config.yaml
text_encoder_head_dim: 32
text_encoder_num_experts: 8
fused_qkv: true
inner_norm: false
lr: 0.0042
l1_shrink: 0.01
Rows from block 3 of the denoiser of a small text-conditioned image diffusion model, named by matrix and row number. Rows with one number within an expert belong to one neuron, the router's apart. Each number is 500 + 50 x the weight over its row's rms, rounded and kept within 0 to 999. All counts start at 0. Numbers have three digits each.
Before each expert's rows are labels from the 100 images, of 14976 (inputs lightly noised), where the router gives the expert most weight on average: "strongest on" is what is common among them. Only what is clearly more common there than usual is listed. The data: regions of photos with short descriptions (Visual Genome). In brackets: how many of the 100.
# router: slot weights (model.blocks.3.mlp.router.weight, 32x128, trained with AdamW), inputs 0-63
# up: expert up (model.blocks.3.mlp.up, 32x128x128), inputs 0-63
# down: expert down (model.blocks.3.mlp.down, 32x128x128, transposed), outputs 0-63

# expert 6
strongest on: text has "sky" (63); text has "blue" (51)
router.6:476559563396465479417548503408488536435525547454422451456495567430531505546524486537445500509438550528420448481509519545489460567460470468607446587396533561506481497502490505524463394419498470
up.0:627450434655493492527498446447567451508514540500470505409494442497504471386498506537484486482489498493496453450422552520476536600421473504509522497492515499448497509455471465528421381462429434
down.0:606477507509584608479583496487494497493583500500559482495535563546455574505446401506427475496489439502627455538413501482493468482518530568564516492474612478484412470466499444442537485495421599
up.1:443490450516430474518529479427477487505611439442572429499435495469504457442547469512500567501465503493461502500503535576498501612564515499545501494503534545469492512461494530301562556500587388
down.1:481514551507479538504377486504451500486457524445514536529474451499501564481442420517458406567504529540500494505524490511443465530467415500582470545499481502534501561429554444687502518509588644
up.2:464566512496626625376519508496493589574473601490450468543528481482591421485519523529431493539590529494529531555516593476642519494456566422412563508483454453569471558505505566501468504581520492
down.2:507500560535413610495506410528501507496500465569499445479500457459544569467533506517598502734538545423392578524586591544642501523487483497581441530446482520522522483479495513410514494527455482
up.3:550464520523504502588536469556491508480549528492534532586500503488515530498635553421547503388528508494592527500496461502563497503505389476512514496606475399448522589532537474605557508489540448
down.3:525540506484482502586478566459430513556486495457501463502466542510502494436437572521620480416505504490564507479500500501503509518501383559465459501490525522548426498500568513498489495499648461
up.4:548417505518480475506538503493520660466530438560500652489540492522580486470423451476500528525522495534502503449442491497506551511617550521450555537484500412478490514455492594526501470571483496
down.4:472500559589483491522584528399506415595410638551499508452462488500490522498541494500499532473497456467358516553512546549525531503446462523550516534527498480512549497467459450505501537499446552
up.5:439498490501519442504502493503432502496509482511474578435512596510500566515389495538602481527426504488500433556570567500507483500504474505444522510552508465503565479507472474473400592506488541
down.5:430500506539536430500501511523627403518513578473548505616478494537498453467563454573519568468527528517514383538415576522469501501511474462425492479489497480481562501465505524497570604471503518
up.6:570552522529512500494494509507482498512517501423469501500488538557477508521502642484516496512485479507539409495567501526420503499470538537557483440540563508656466475528412474550537452534514433
down.6:525425490562495459455533467494447510485432510434511508456478491562585487516417553532457416611506494556569415479464430528524493482544492465506465539473435506443424493562420522492402464504575517
up.7:555544487384478525456428501517499597602503546557504456503505485602485461465493436498439488476654449576448447518522468518553570431494423506506528526523492452455414511545469549480461506611515452
down.7:504476493487458475502667432465509441557531467520513548520509494430448542463498481499480637489359496567469388519492598552518607513503486486575503424439505423438479523497481496497502512500499507
up.8:519375476411458496489499382422502509423478500497652559506502286500546508498621529514515581455471572497528506501404480515448479461510529492520426516506534470503475372478500494514473490482498517
down.8:489482500498556482415480568417414543467510540485496548493454471506505495528346595470521452335468500480608535533512458502486466452485501498505498500505471470494462387529458499498508470366448532
up.9:543412415439491406441501508467451462613500473482481421505462472516530470507518502509489484526432456518492489420418492505501431494556541529563499466658509495398499466443419558599502477569496466
down.9:565482515486535426507458592459534500433475540517486527483506453395588489506453562499414544502396512499516495462539477531434530425582631553502476517534375454493508486457539520535566512503529522
up.10:487483481608522492484561488587501417489432525475505505423481511523529436435564502457506452495529501413536514502470584433507535477462471457471497465527689510446491497548462485636538631508459486
down.10:462533518496573469612456409527574531469643415486530473531480557550515606538381501486438523562514468526511505481506484497493520509468524417339556490422471494481553449506543500430521545565427504
up.11:515445471493479607656416544572521494479566675515455603549532446485523465546455518359550483479472531503545494473488558490479525593537528577458455450503392497494595479501461507456508471496500518
down.11:584502518477559514549576510644497554547482476540518445377550517438465491504538482457510437440423494533537455510484505478397476509565461500391558516507634493431545557540504517536502485501557503
up.12:509505453509460460497518453586500507508587466521513546459488542567505500495483481474522492549544518392486579541474562653458475548497484509548461558518491495483560511505457526514435515491587513
down.12:527456497490490520545562506519468488453432435542502504544502510517538518513536502465547505441537515465514579507538468570440410630509524474509545523545444541503502500430591537478582525464494601
up.13:417520469557491496496460498407495597468465533521490522541516551611464497417499485645455511516417545633509448425468546527484500454503493581437543569553469490503445517557482471475590500544517372
down.13:416499489582471512510534474397505443500509534533566502475510571528489440424542485527358534473587473669512448540579520466512476463501406537497480499516503480496500562499486509456453524490542564
up.14:525329499502482496467502536466496446478484534494486518466503320589501479503500435392465520511509503450504548492533503467572491502417501471531502509483443513534486633497484509601606437406472502
down.14:571586459503499501498485503476471624515471439497501554499474459553429610500546497427578487517453496417510504519503401467523427507523527476495525519534529504530484534561478468504471452355443439
up.15:540490471511447412501462460514516495480528500334576432492552502535464457511542666507484496434540486505533455510459482580456424524434436520515447509504520497416511537452486496583505527500529591
down.15:507500511512475487539533500415535535466368467343513495570515521517496518509477579467311510514435509507588509491510506526546516499589486465522516512535461473491466512491606494455503494409487549
up.16:495463477576553502536500640464510499557517504488420483394611524509469513505401542583508497535536483427506507483462508462559504465630535500541494501514581434497456555531537499598492506528411501
down.16:581507506535624533529453466446479476612486553515435511577540516491499581493530561583524436557422559445561456461478545523505417484544505446558458544517509417560535555573522484433441568501499599
up.17:523478475484517661465503523546552523498516425523539472493507476487497554434623499612508548507428501501503542496443555564471500522552456502500611448527521505384501520368474454551519503492627475
down.17:454520534531564667493538475499528490462496527525422590413496500490503412531415573375486467512481501527651479481476588434543477502367467502509452535496462486576513542443546495478521515493400531
up.18:501524506502489540470568544552480595509505495526522502601517544500498497441493423584499503722500501527500497500502503499531493478660517495372600528497481502523478515526517516463500512500554505
down.18:499484460526586500493514496489475541568486500550500502515455511409479499362508461499518610502497500455487469538526513397594501650476500503500498496511465510495514491484471500497503447468342420
up.19:478460554463477513541492542483522537424433502469484557494539430570525385473544525464563447489393486479580494490464529467493502452454542556524349496431491450578506515425443534501596458490570527
down.19:487564489558449510539464539424458496440474554513478512453494492593473501484442564495478528442526507457368576500505477567577449475542460486464588567512518393511507489472509499503440419447473488
up.20:502508525465549506438506472463540526427518499543539492479405538499538497508505509520476513480584447459480653457495407408484489480501500491535499598599678469498488514454502502509510485541510514
down.20:460500494496508562461519582376507444505472443498476448499434461410475550472508475516450444462434437538545547526507462499444571498522490535497469519489372469497497477437549492478505503503623493
up.21:492523472523476486611500499613509454566502495569501511548498477567419354479484501545465474405497542502539538530448459597587488505549437485350526537508501506488497529500526501523509470520478570
down.21:454549509552626500627522536662459441515537504522540424520511531511525618478571488549488495471547521443486533525475533480537493544498495462407475508488512498420523486533504478476499467497458549
up.22:564512491503424400494392505489504469489479591522633641502528500493510467476520484396502453449490479623539501498493483508492530584553603503487455469499528500573499520477502500451532492505466529
down.22:556465506473468366461666481493432518527494494496622348479513539505455550489500449481423497446501456522539412495486443493499434517512559478411451462503509517405502461521583498538521507487540522

# expert 12
strongest on: text has "red" (26)
router.12:511528503492459427529521517572511449392514555565542496418517465491570556405555489490423547452471534456519491552522382506453583525442592567368477498454453522414479546461512469495514458415582500
up.29:511410593598430378490447482556500511506461498473482467388492484552495506505517582330483477497572439430500382496389491528489452534570495493496529517501609495597484475508527548580526484483468603
down.29:544577553455433463481558553309572460543490486498512553515498581478509498506507587451419578442476416465543497511496516555450616499416481495500553446611503500514497431527483507388524459509391507
up.30:480481467499481486501500478492458539486479490645589488423530446487510593371445520533500487399497500598569500449585421577389480563454480500536527501503490426501443506463511497589453489504495554
down.30:421486505458511530556347506395469434430537521497527517495542552549510502463507513542536689488448522571598399579531645570463481483505514497494552515501514529502543476539492508457493557506575533
up.31:425423529383512506521527386421553408541438481500492500492509515474497498494527504500560473432498467515512506548472536532429455504512640383536569436510515500489472435484507566594544417541412525
down.31:502354489495610596464538455388433499518485406507541517499531469504536441504415461469469546408498544528497501538499555496472463477526535520574470501503457505511530551510478469584440507489563414
up.32:485512498507595434488534453464514513546437538463546478463479478493477535509560471474520543532462545500484472488592493409478486576420557500501466468500568511537584446453508505326498480509571476
down.32:493501467477510422461554435568542477585488424498492501573494540504375493482528496531494486494530502534548480416484485447476565454487538565390541484507523466409506506512502541580490496535672461
up.33:469436562538457493349593455453432393482480508498486502476503547568592519507434423505537576501601585414523506486505478498565460505469556444491461499491482470572562467444472542527472466498607540
down.33:483520491510499510408507555480513498484508557510525414502545498505503498509496518513495351425419511390492561500523550600527459441500561521450464625569486480506524487425472525506471512509588506
up.34:488485472378502503488456457502455467604504481519569529517519532507527498641448503371492503509473439469503500504541556527563417553477519399551580504500505522575503502519492526489470534499554491
down.34:541492604433431501480572414527498582580521554507568445399528523564499458447512506340488492518589496513478485494618611655487512533542426490603505550450474469562478447504530454497495519570458477
up.35:542474520484557563500470535554467577533535513478492523614501485511387482529410514506513526545509457455513521451460503562514534475490467500499435476529518483523529345399520494571523503493399511
down.35:481512524438535450566433611446519504503440486460528357410502440468616522502533507379500527504496420452439458507567559565503585454513458502475527474448523423542504361435526442486527468521375491
up.36:400569441504527431482452564591477477543536452413552507399489507506494509522484515499455489494563457580467488435503503564465562464561556496533517487530524452618511461474482504463406458492476474
down.36:500480398474500519453489450626478550454478529414457536574552437488520502548515588512475454455471519437590503499394466459516424493502597453467488500475447480411533494488447515445512504476465483
up.37:519558565638471496446519542522504491464580508501513511600501447446504521580516499475513547529511402488500503503423524454461570437503423471510578401524496500562515486552530540505510437364462404
down.37:490498495549513506519553501402427558455358505464364518476422492483513529510459386408477522497531453533501546486494448558505543502511503585467402486477501526489500482591505512459487506406454519
up.38:495528525471498486535489512657480492500612452541503528490487501496446536431473569486454534473490473480567442560471484396458548523513522468521454522468477489527487500527490449451459573503581543
down.38:579505517396532506499518453654469491506464542542545488509517424506524497496504458552507600478468509371499494442610530559499497561530524508464550600449469567488534504455492507444428503576569467
up.39:482470631441490506538495500467559466536536495527436585562530464462471406516436460502408509530523497498535513500450554489504493585479455565665503500486455487496567603491537426489514488474503500
down.39:427523501501506573540493560481530552481453457554680432505491460501522528519481472453490448486627369457478554439340556510452463575557401480605503508512532484484513578432482499489458502458467532
up.40:572492498504418501423540498509501533558421514499477367427535531474502510603474540516455469497509502421516353545479575532531504507483495443579490454510516463528472455520405496543507354612419497
down.40:516499528494552514480494612437502485434526530508524500506490456517448509500453533458487619541493500590512506498526419493399533496509510513502531376544466454457502401525501514455467421474492449
up.41:486500640535413500535519602421553559496480503536500513531586502545508558497531521565495420555483429609450453499547541490518489396503495506581556498472514373496520507535565487512502475494450500
down.41:498480482545573572499493385400477500498490358525460389497523516454528498542453479533502684531571530447534519573493474404524501501505488516504498528490595448473487486451524437492423570489503609
up.42:432494502430421406476467448432465477421488516462611522632473508484542459498471511442423468530491494642560435587440525498445400547382477425501533423610518457534550507558457489494565539540501559
down.42:458498475480400457559511518493551497459525430537536447393485536497468574537515603475349403453489472494498336500446528522525635544497517461439503575547502559592482490491503501604488580479567548
up.43:528472641445379449508430612506511508524496542506528510370563525432519602464501470479475524434496588525511487483508494532411462543499473564504453597475457501474537467525495502416446538562500486
down.43:535502503469477483504609496525473430529473548426492532551503506645509463597444464534608514502556560532567532490470504503593459479591442632418474544505572540503475517515412516561430520577504518
up.44:501479547499527427551491499485486544576606490428514540454493484491571467578520536502562501549499520548483501405500394392464404522466536488460497458509486490522477474480474535490389421483479584
down.44:586497463527579541499482503454517487547524487518485461514463500472521531519500443461411488455501507509506541493465531538476423474449556500487446507508562492445443596582506409494489503509479545
up.45:511507468637442568577530495408492498494555543525362529482536479523485488548455664474508455490501507516511486503448515509497497497484553565583528448422464502429601500482492662499489582502450493
down.45:540414399497457597620474523522455496511437466532472527490489481496486597589509539436493514442485527499586478469513444429440468508461521470505510442561529520597465619385565474484615487469498535
up.46:495451488461504514475431412478551472398483477527655487495592550478603504486507541505488460570517506556508579458529603532384452505488506575499502510485497473529597525489494499473504413483486519
down.46:507500501491499518477641477547441467447472427548491468470424516592586503545558492492497515487508486551638516561487465461537438485528465591493396525513563498571576526434481464507544502477492484
up.47:539477513475500568513526511505401520441500552505455574560479513482527508535508508467580510515480558584506491499615591500358582490458520501511420486419499414599465478510467496512487472567465577
down.47:470454512498495540513481426501622490565536355497382500556513564502522487502518467497411517471507512709563445542486417511499578466497462493426492469535535504506521497477534501518486530528515495
up.48:535480504464532517425499455570487505518507497470429567478367556488512585479505452516515514488473473363507546615504573403513511465551481509508494532504447616494602561573470493454466535488497465
down.48:610500524504565476554560569521542448461589494485514447533449393479480523493502505505507481566474509485406469505490455323547465501491555483477373535476483510504524570528641521511446501466498472
up.49:450460596519568501607524507583474477472502509544546536519540507375469418560512488521569515450496466504580504598506508557489426539582417423494492579494505485533517502525529500500444633308505563
down.49:550627549435480459505475521458460417483470463529561548500524476508465562490513560465429380389571402446457482459468495539400594529502500554500582498525489525534562506450523445451484536461441475
up.50:627489496493513505493482414506508467475533495466427498415538457503483486515519510446443531501526491486591516518483382500519510448504480488495624496520521547502493521616495588500468494508411503
down.50:625615521482526523446508418469489506554504455498398591473530522381502620499535567448526505468548513529498499385514513509502490457499570418605493555495444516486370484519452495442602514490470409
up.51:519458486507486481463487370504597478486551591484496493369462448499482514371499511553468587374495482495571430503426555507444482557461521428520507491503503476435441504479474499558495447560435486
down.51:540501506490598529449461536504476441476519554438497594510470386570487439494498587572495521372477481553563479510563472366492512517558509490462514548561484499507496517551507523450421484510569482

# expert 24
strongest on: text has "sky" (35); text has "blue" (28)
router.24:488480464532526624500483463391494578531542584468450406508513531488424452582471493540485492514538473501380502466475650470654456492520475542622555522449502530546472502557582476543513507514387431
up.29:501453515541424472518525430501496494501486487546513604484506483482502443579497450408488494445483569475531545417589498501494493598464435467388501505500450537611504525503590544535527490516531427
down.29:450490515552361502492541565508494514400530496505531479501489500459505486526499509524550499509505545491500477569569453472471416496506440520502458470496568428445502480501613498412430529449534513
up.30:444576578500504484524463460495498517526565483494483519485439520499356506519506503477520490437469454455480461479499420476479451529538478570558571495479499547501532453508520450493472521478458463
down.30:490497502504613499531534491492564505476642500509459577519494481505611483493513533453499500558541416440529423494609636538504501506415540536480515511501377528557523453519501558450525512406521500
up.31:499504538505454499546493475502498517438500439494531500576513513498495336499520491523394519465383550589516524499534499501497501513486505507412529498535500666569476587516538518493513455475514487
down.31:513474500595441525644465509446508501500487484519482404477425476434503613481521506479503445506635455487500543494539537452521501500531478559484501532496662554494451500433485544511481394476513509
up.32:487499470447471458522491483602465494332600500475512457449507446504501501483528589482491519431501512393557478469461506539365529484565498466369511485551528446464520495486438494578423458504537506
down.32:553507484500506550497502486490478519375474469529599488525502483494582492394393451486517574423502500430520559568488377551467499548538555441500480559644453510549485530413516539537513438507538516
up.33:494434485474533519500528499471525603501498511454535516597506490508509456534521470475463499558551513489517473482487509588563518393469538500455483490530543444500482416478418550624490500557446522
down.33:525547502643504501536476524443544526506466591500460514449496530513445500504496492492507492499466444494345500482463417498468526403575464529479471511484510387495484436527484417375506425486492519
up.34:419509493500482510555517496492497443468511518500485538540515516501442502526479561492536392527326525500554497512557545575457510499522498484445329525552511517615473477500486523501368509502527532
down.34:378498450520471502501487558486513515488452517507523455464498521589563526501504554546489635475564494565457509494516509581504450400548518511490558446583470492386399421549525500495499470501540499
up.35:469487490430441420341499523462410508536505470496545508494483362492589496526517561503499576424485491501500501466449509607397451530500504505500502571499501486514500497457317488606494509498491498
down.35:488450480454530574473413492378545498406518500502437488492417389454457519490509468476468476508480501534512447485508471350471441335500567473492521620494496516509668515528459550543543465434460487
up.36:477524479556505487543545503717502559499487528597603596509511488492516480495532460385574522550476485485512501527480571531529450587487546447435557496510613499472510483532518441512445514566503492
down.36:424582498525510542478556511474512470520545501508562438500563495491438549529526438500504481429664501509509496554508611443506511555528508501409467495413526525515540489474469505483529484523423529
up.37:531524570554523616521549506500500438489551446502509527514468488471506501335520507567517501591531519530496537533515562459471534517511519509579464551491500490467496499505465493471439476396498457
down.37:443505590485518553470500503571452523543422495452483511537503498489595379420502501526573483548523422524461504505472497602489481494515529457560528576453463426547534528467507500500505426460500498
up.38:393510532472514507575499398523572519502514502532551471678509472427495482418489283500498590522515536421514489611525495495468510599492499577512560593492518537484456502553597502487458472456480541
down.38:371439474444525511593510538494498537510460499506499481364539430499487499401494314499500451515515551487501430343510533497506507467523494427473421500463477486534440463546503519517586399512483478
up.39:549523471503424437500426437528485509445504525317472478545415472554456489500523500493545507481482498464486531637587505436538527520624555463504565557532448494603508470587584553431531495554458498
down.39:571506498497380361551503526518510534580452451402474499525498505533580503545478542510513480473542490449502518450467497421527488503416493501425370500499522512492477527510502527623482484456497489
up.40:493500465511586463438443677620519412432481519418493502483494462504433514494558449510536617531467506505513519498648493480630509532484555413474487483500479461513487472518550463527592515478537490
down.40:557536508538540566468473444681524548641595604386504435474495467520500507517412531519600484600444501428434577513504517524562430469497508505441475508440515482451567538496494537533526488506510397
up.41:500481495448473478435478517511500594504503518456569498499497485396474520491498499499498452565410512524513478560575460497526410365514506533487489475503503484503513452481464492475500523518612502
down.41:540565496507428498451438484473492373513500509434462546457457497562493483498476521525464544524505510553625502522574502498503503499526579514494598463477541444529482509518480501486502471509667464
up.42:509454469477453516491495490511498499488485465548636436518514519507500541534499350551482562468522519516546529555530506636488522427463450546541347535486439541522583472509611552549539500375513520
down.42:533507508479422518553402488500457508484483505545575507466493551491540504465486414507519508508560517533469488454585481583495586478508418502498736500580535586439584495541553463502508401467585443
up.43:374516502560552579503501496615495404505505520497509543506663549522473508510462436488573506537527502428509468522515509471521501499563555499548503572496544501460487440488530501373524695444400499
down.43:475391488444535583503527505647477485484498429493541513459577445498520461439500486460504521501417496469585415546600493498503466525472539488505501506498434535493428468454502565564512595447510426
up.44:469500574524511408493384389538505370482403511485579479551476520432513517417508541485487431494506599500603454505466473544506488510426564500514488436560510563497425459501503498466548512503533548
down.44:447502511507499540507663496491379537526507512488638470518499589478513500502495521483512631473516500563495479487520552503532505460480513525497600373498559596518459528492540537506470496504523430
up.45:541528499502504496515428458513513439488500523430562399500500519548510637553497498503515571460444474500577591614519476528519495534611556503666482498514436503470487544471538495526494489427613436
down.45:517459510467584533517635503496465531562492523444559537497539479511469506553472434475577502336527537552454607416534517496557447506532501482557467426466471487480513515427500502530493510457588519
up.46:522499501500542433488558460475508488576495495501500504473544494422466632575500641488565498422502524457449547505421341581484503511539413498653487466476511417433485479515516527512381509477495517
down.46:505475499400505483505402609368416490422445476501422572505513520463538467625450628576449477459547544545549503500507568564408480388491492458521592456502436448570413568502497475550554536515513543
up.47:482393460477455265514479509534488456382437550531575498439496522493504525477381541458490500423557479435485484508502435530418411563481495481464520383550511484461499540508481510447496529545450572
down.47:501564545456496500388506502475486512489501438452558533669484501513500496452568472500450506378569499509566467515490516454430467512525505400507517448544516541630506534505488432513509520501459532
up.48:477497480484442500530506523588489559460469525495518316482525527521466544519466474554461497436496581514594478549528500529501500502507492505444510481535487435488455501530406471517564503485427467
down.48:507480461479396568482555375520495459445505499407522492534547631575409500494492397613538497421529593518519491465496504500531484501431520511492591412521530493578509536548388491549494512547455485
up.49:446519494526588541501516576532438496498449549548426482544451481509481565621488484511548516616477522404507569596516683479514498503504396496392499512503487516530487382471529547512492532479494501
down.49:488430486504567327457476469566517486502601492540442569487506504491526445482410484541536513555524486454463526421547503500482446486426475441411499499430411506500524458513577499506505499456471464
up.50:513463539394516505509529472506501504505413446541508506423548449435508522515583507498540631562508483519390488504539480485495502537519357480554524492470534500489543390516498492528535507496468504
down.50:493488449437465509496503493496564396581510472471485510508517453445534471553451493490500416512517482510560423512548564563505556505500430500624540548520474510383501396603474505459510483541544463
up.51:496497516505497406495513497497499517500581481491527385497508502481545408482498500491300476479373502498557500494499487596449430529489517516447515537484501532490494604481514650519486457521536494
down.51:504508508488500739486495541326526484364473476532485379495428458391500638477485381571400485504498501536472523499498494362538497501535504471497591501542539500439511526487500500494508521498497497

# expert 26
strongest on: text has "wall" (29)
router.26:600472557442479457406567419453534562546499534506496571524599478370591392496548509516443442502460490527477460524506494489476481563469553500473527477510553572517544462493468434531482506526434561
up.0:408477493488538433504505515477394479533513505564555576553518493473554509503518501440472435506521516448498407514402567498514586505562522463582446423560512552305499432442383540508520521513566482
down.0:472442574382538354593477516600525500474584517599557447397494520438496510477496513420497471506449535531453472535525499523450492528486499501440495454496553506563519475477440495535497520498466526
up.1:484501497458494545352506480464488554483466467622497501482354462504479585496431622463494501401583486527479501419447424551473544441423530456500545505547498500588483510520505581459416514523425480
down.1:522505505439592530434465553483425508541500505539481440511463505382504526505539620479508513506501507639465506555454479532524511527531503576463470486542512542464509499552443416580529500575500515
up.2:431455492474492488510504496460474454554496493517557656518591484627489504485462525528503570477529587567493492496500413437490495474511608493495555526455566449500443508515506503382475542501524533
down.2:500501475514459480416499444561491557515485552510516395476481488595440501429512530444450513511479543548513459500505617523512516516511517561584432515464488460451508614543455427590498453462508545
up.3:503516548453500621401484545468463456538500383554502576523562502491406498508519470525528493527505421475497500483504522501475433480495509440440501526559475498494450458500571578527621478486488621
down.3:586486440458448646444554531439497512474476507528508506544488447436420460500419538490504524454525539476399497479517475493514505582491526469501574547484473500504502539422470527543487505522472494
up.4:578427524496385496497499526566483406497461471466504509376475465496497508501508426461505555498485526511466509559545459478514478537500499499387477505518491513422530521547518572458483490489471499
down.4:522487520506425490483547502506539467538529483434515524636498476474453516475497486486500453502510510429499519521571471539612486470474416367541515503494472515484591490474503432491513499530467407
up.5:553501432502556616496501521537529560490396506419460539500502441479507480501501439519520506484424411537532505485499595361625508548600442483513511450518485538508479433450560496535512518462501451
down.5:563500433459434452501442511569457493572599500548500486390506557462483499549444490604520436374506389415357545487577418484467470512486504560442484499494536585504493518424418532556495478497484457
up.6:521506500441463483464411489437491504496501502542684537496505499499498553540483504549504491481553514587498541517528536629411492539617510498527547449499382498477466478548607546420483484502572473
down.6:589466567469431467491604521419417460497503469513578448487624580450491441502464512557505473559509498453491499539535533501503453483480508498539501487513508524450543496515489499474529501397505564
up.7:509538590491569492491542485491513512402493514467577647468467564513465494499426486488503560546499634486533506255528521446439493438530485509491525485428549484433549488497515479390506532510519530
down.7:493467523486531456503470589528500546526467502495418420446514557507575550515605515475501452468483492427507498658511425498501501433481472513490466489505426451575563504461521502667630497541543457
up.8:532524435543483526575393482502511520413521594432555581497565458504502468495500542505588493492464508532537526412506496527569489511549510484494508395501426551511502516563473505523511580489505412
down.8:519563501527504524508556494477468477586520492505504457388579650514464488571528503499520434468529394432464542535567518500511488480514503557511500420505527504474499502503443487403538593503583512
up.9:523563429502484489431496485426526518448552565579510448630539514405497499478467481497454454595531479557505497497396433447490505516407529490468454615523484485507489563449478514644509509464550458
down.9:522426504549428436437411469346510520505456415503503501456514470520421528442495500453486488608530542491534468477532447503577534482571513597471552546542485493622491493491448481464514505500490513
up.10:533574495498504496503498469489519504475555497540526606524499503569503515493517567371525499500379318521485500581541499477506503501433464511498501519505537518489655443509536475544507546545511501
down.10:574426520529516491501618529498505493495549507493524453483435494502485524521374512409530572465500371464474441500495446403491486494553486443488481491540436513453484497506568498506473490509556516
up.11:523485494456400392480385578462571516558467503574511585475535445427488506463474459521472445414493515500505511501490493511497530547565467478468509485490444477467481501643534523347440484496603504
down.11:550490495503318456489528449551363484587444547506474499472473540484558471536546456457560497379543516505524463484461458500580483521525455400559503482504563525505459540483408533532547555454478515
up.12:489582505480505516502506428517457480497522480491487489538539486490512482492487505550514500509501595524510414351423572561451469519515383488509581542456533527567514397558506514375542559410504493
down.12:599385483449500473510531511521431418491428487457444487479561458435484462440520514619489479467572611522548451572434422559462529446500330461541488503519443552433434491524520509559426546453504504
up.13:499487529533493579507479461493514557469454469606504531516495382511576460379562346534451533453623489542532501402555493525504485539477557497492485557480524415526505529475500491470524523499482486
down.13:486473548534488638491618504482502424513514520478493521431504456480462518463444414502454496449518458547561476640486614496531512496459468510553482494484509491494568471439492443505503468486491494
up.14:407515633540507568494544513491454452511413494491503525527494553526519567532496487479502409486521499485515506555578517448497483546421414488423495433574562553556479405567541450503513504530497502
down.14:586485497404491455515489463496444484427518494459527379486460403485482432456338456429447533447618498546439449453563529519589569499462549455404575466437419511463523496484512583481466503509502504
up.15:585460602506415565543405512570485497483499616587458496458539503474491540603463467539476451622510502567565445484618407521439503414474364499513507525483500501537497517502488500469409474487499473
down.15:609540494443470515414587498537465401465461446560537525533505456363525472497499429545469628524512498482485472502614489476405534447481409525503498529572454500464494540454498445465497478438496561
up.16:549505481452503502448431490496446341501506476498511542506427535503439425496494502382536592510413529556488344502504520477525555428455498522525514522488515451497510567524481540593504600484641526
down.16:490508503474479487512540476546503583496486550529528363522395502494514466503461527453506483500585564522557409439405444460521583420507503500439582510604525477500515603534489463449526682509651437
up.17:472521480507433555504423500466551469504490574559485537546577515544501489477392538448564456420500482526517453429476515455574496530378580510577506454503415530529498509479460505321546500517348425
down.17:484499500494492472509566438542465458520424419516582475456506549541475445480609497506544527492529497554444499518501476452511457493504489517461431419516591525508464509588408518481451506537533548
up.18:511457484512451413480512469583464509500489448458463504576534532512397483556515497499586397370491378447454593483489505512449475511492454458407501515507476509448509487537447491470496545504433479
down.18:433435486504479415522541475547502362494472454497466489502481501485591461611507474554391527398494497428570475517496537439504518498503543439439509543540556503456504466498556501617463431497461520
up.19:496455517495469500519463521488486524555523497499473580418445549557331476499509341539487516472501494487521533476498518515405572661524498500525497496509493499518464500518633553432500460492417509
down.19:518552538491474508568520476454499473637537568548522413588514557487550594406460495548444493306526513501422509497464439494464499600516539500518486522454500454397509548433576508501500420474466496
up.20:525501507508485487514413497500475462439474604450594534452585602493492572503498495487471450487494492570437566477536456485476449640514508517502449489587479571547578474501520523513543540414632483
down.20:552519487426470426475542499468558441455515463491579494458524551552550442487469407512518471534508468556657513558630575528550489495486484482492542484550477483445497448496539550498496521512610553
up.21:531390510507407500499528507532511499477429552496490511408586477538520614553433442370498485336472464461428488466498501499515505508515485557509584521398549482462512538584540495494528496496420456
down.21:581498521584516476478517510503501426506502499523538501521498446544469502549537509500472466344472508361510384505484485545525499451494498471502548551522513460506472489596628503516468518580457497
up.22:564458472545482457508495478583479420454495543536593535515576485596592497582567470431522525500537488500571412534474504539403562501439533542525504403512496549525505512524480478500497451501573506
down.22:477501498476575511460579427582401460444503507502629384545505446515497508474494455375506522507501499501497484659472493508354502507573493502503475469559603605465585465528520522458424501441512504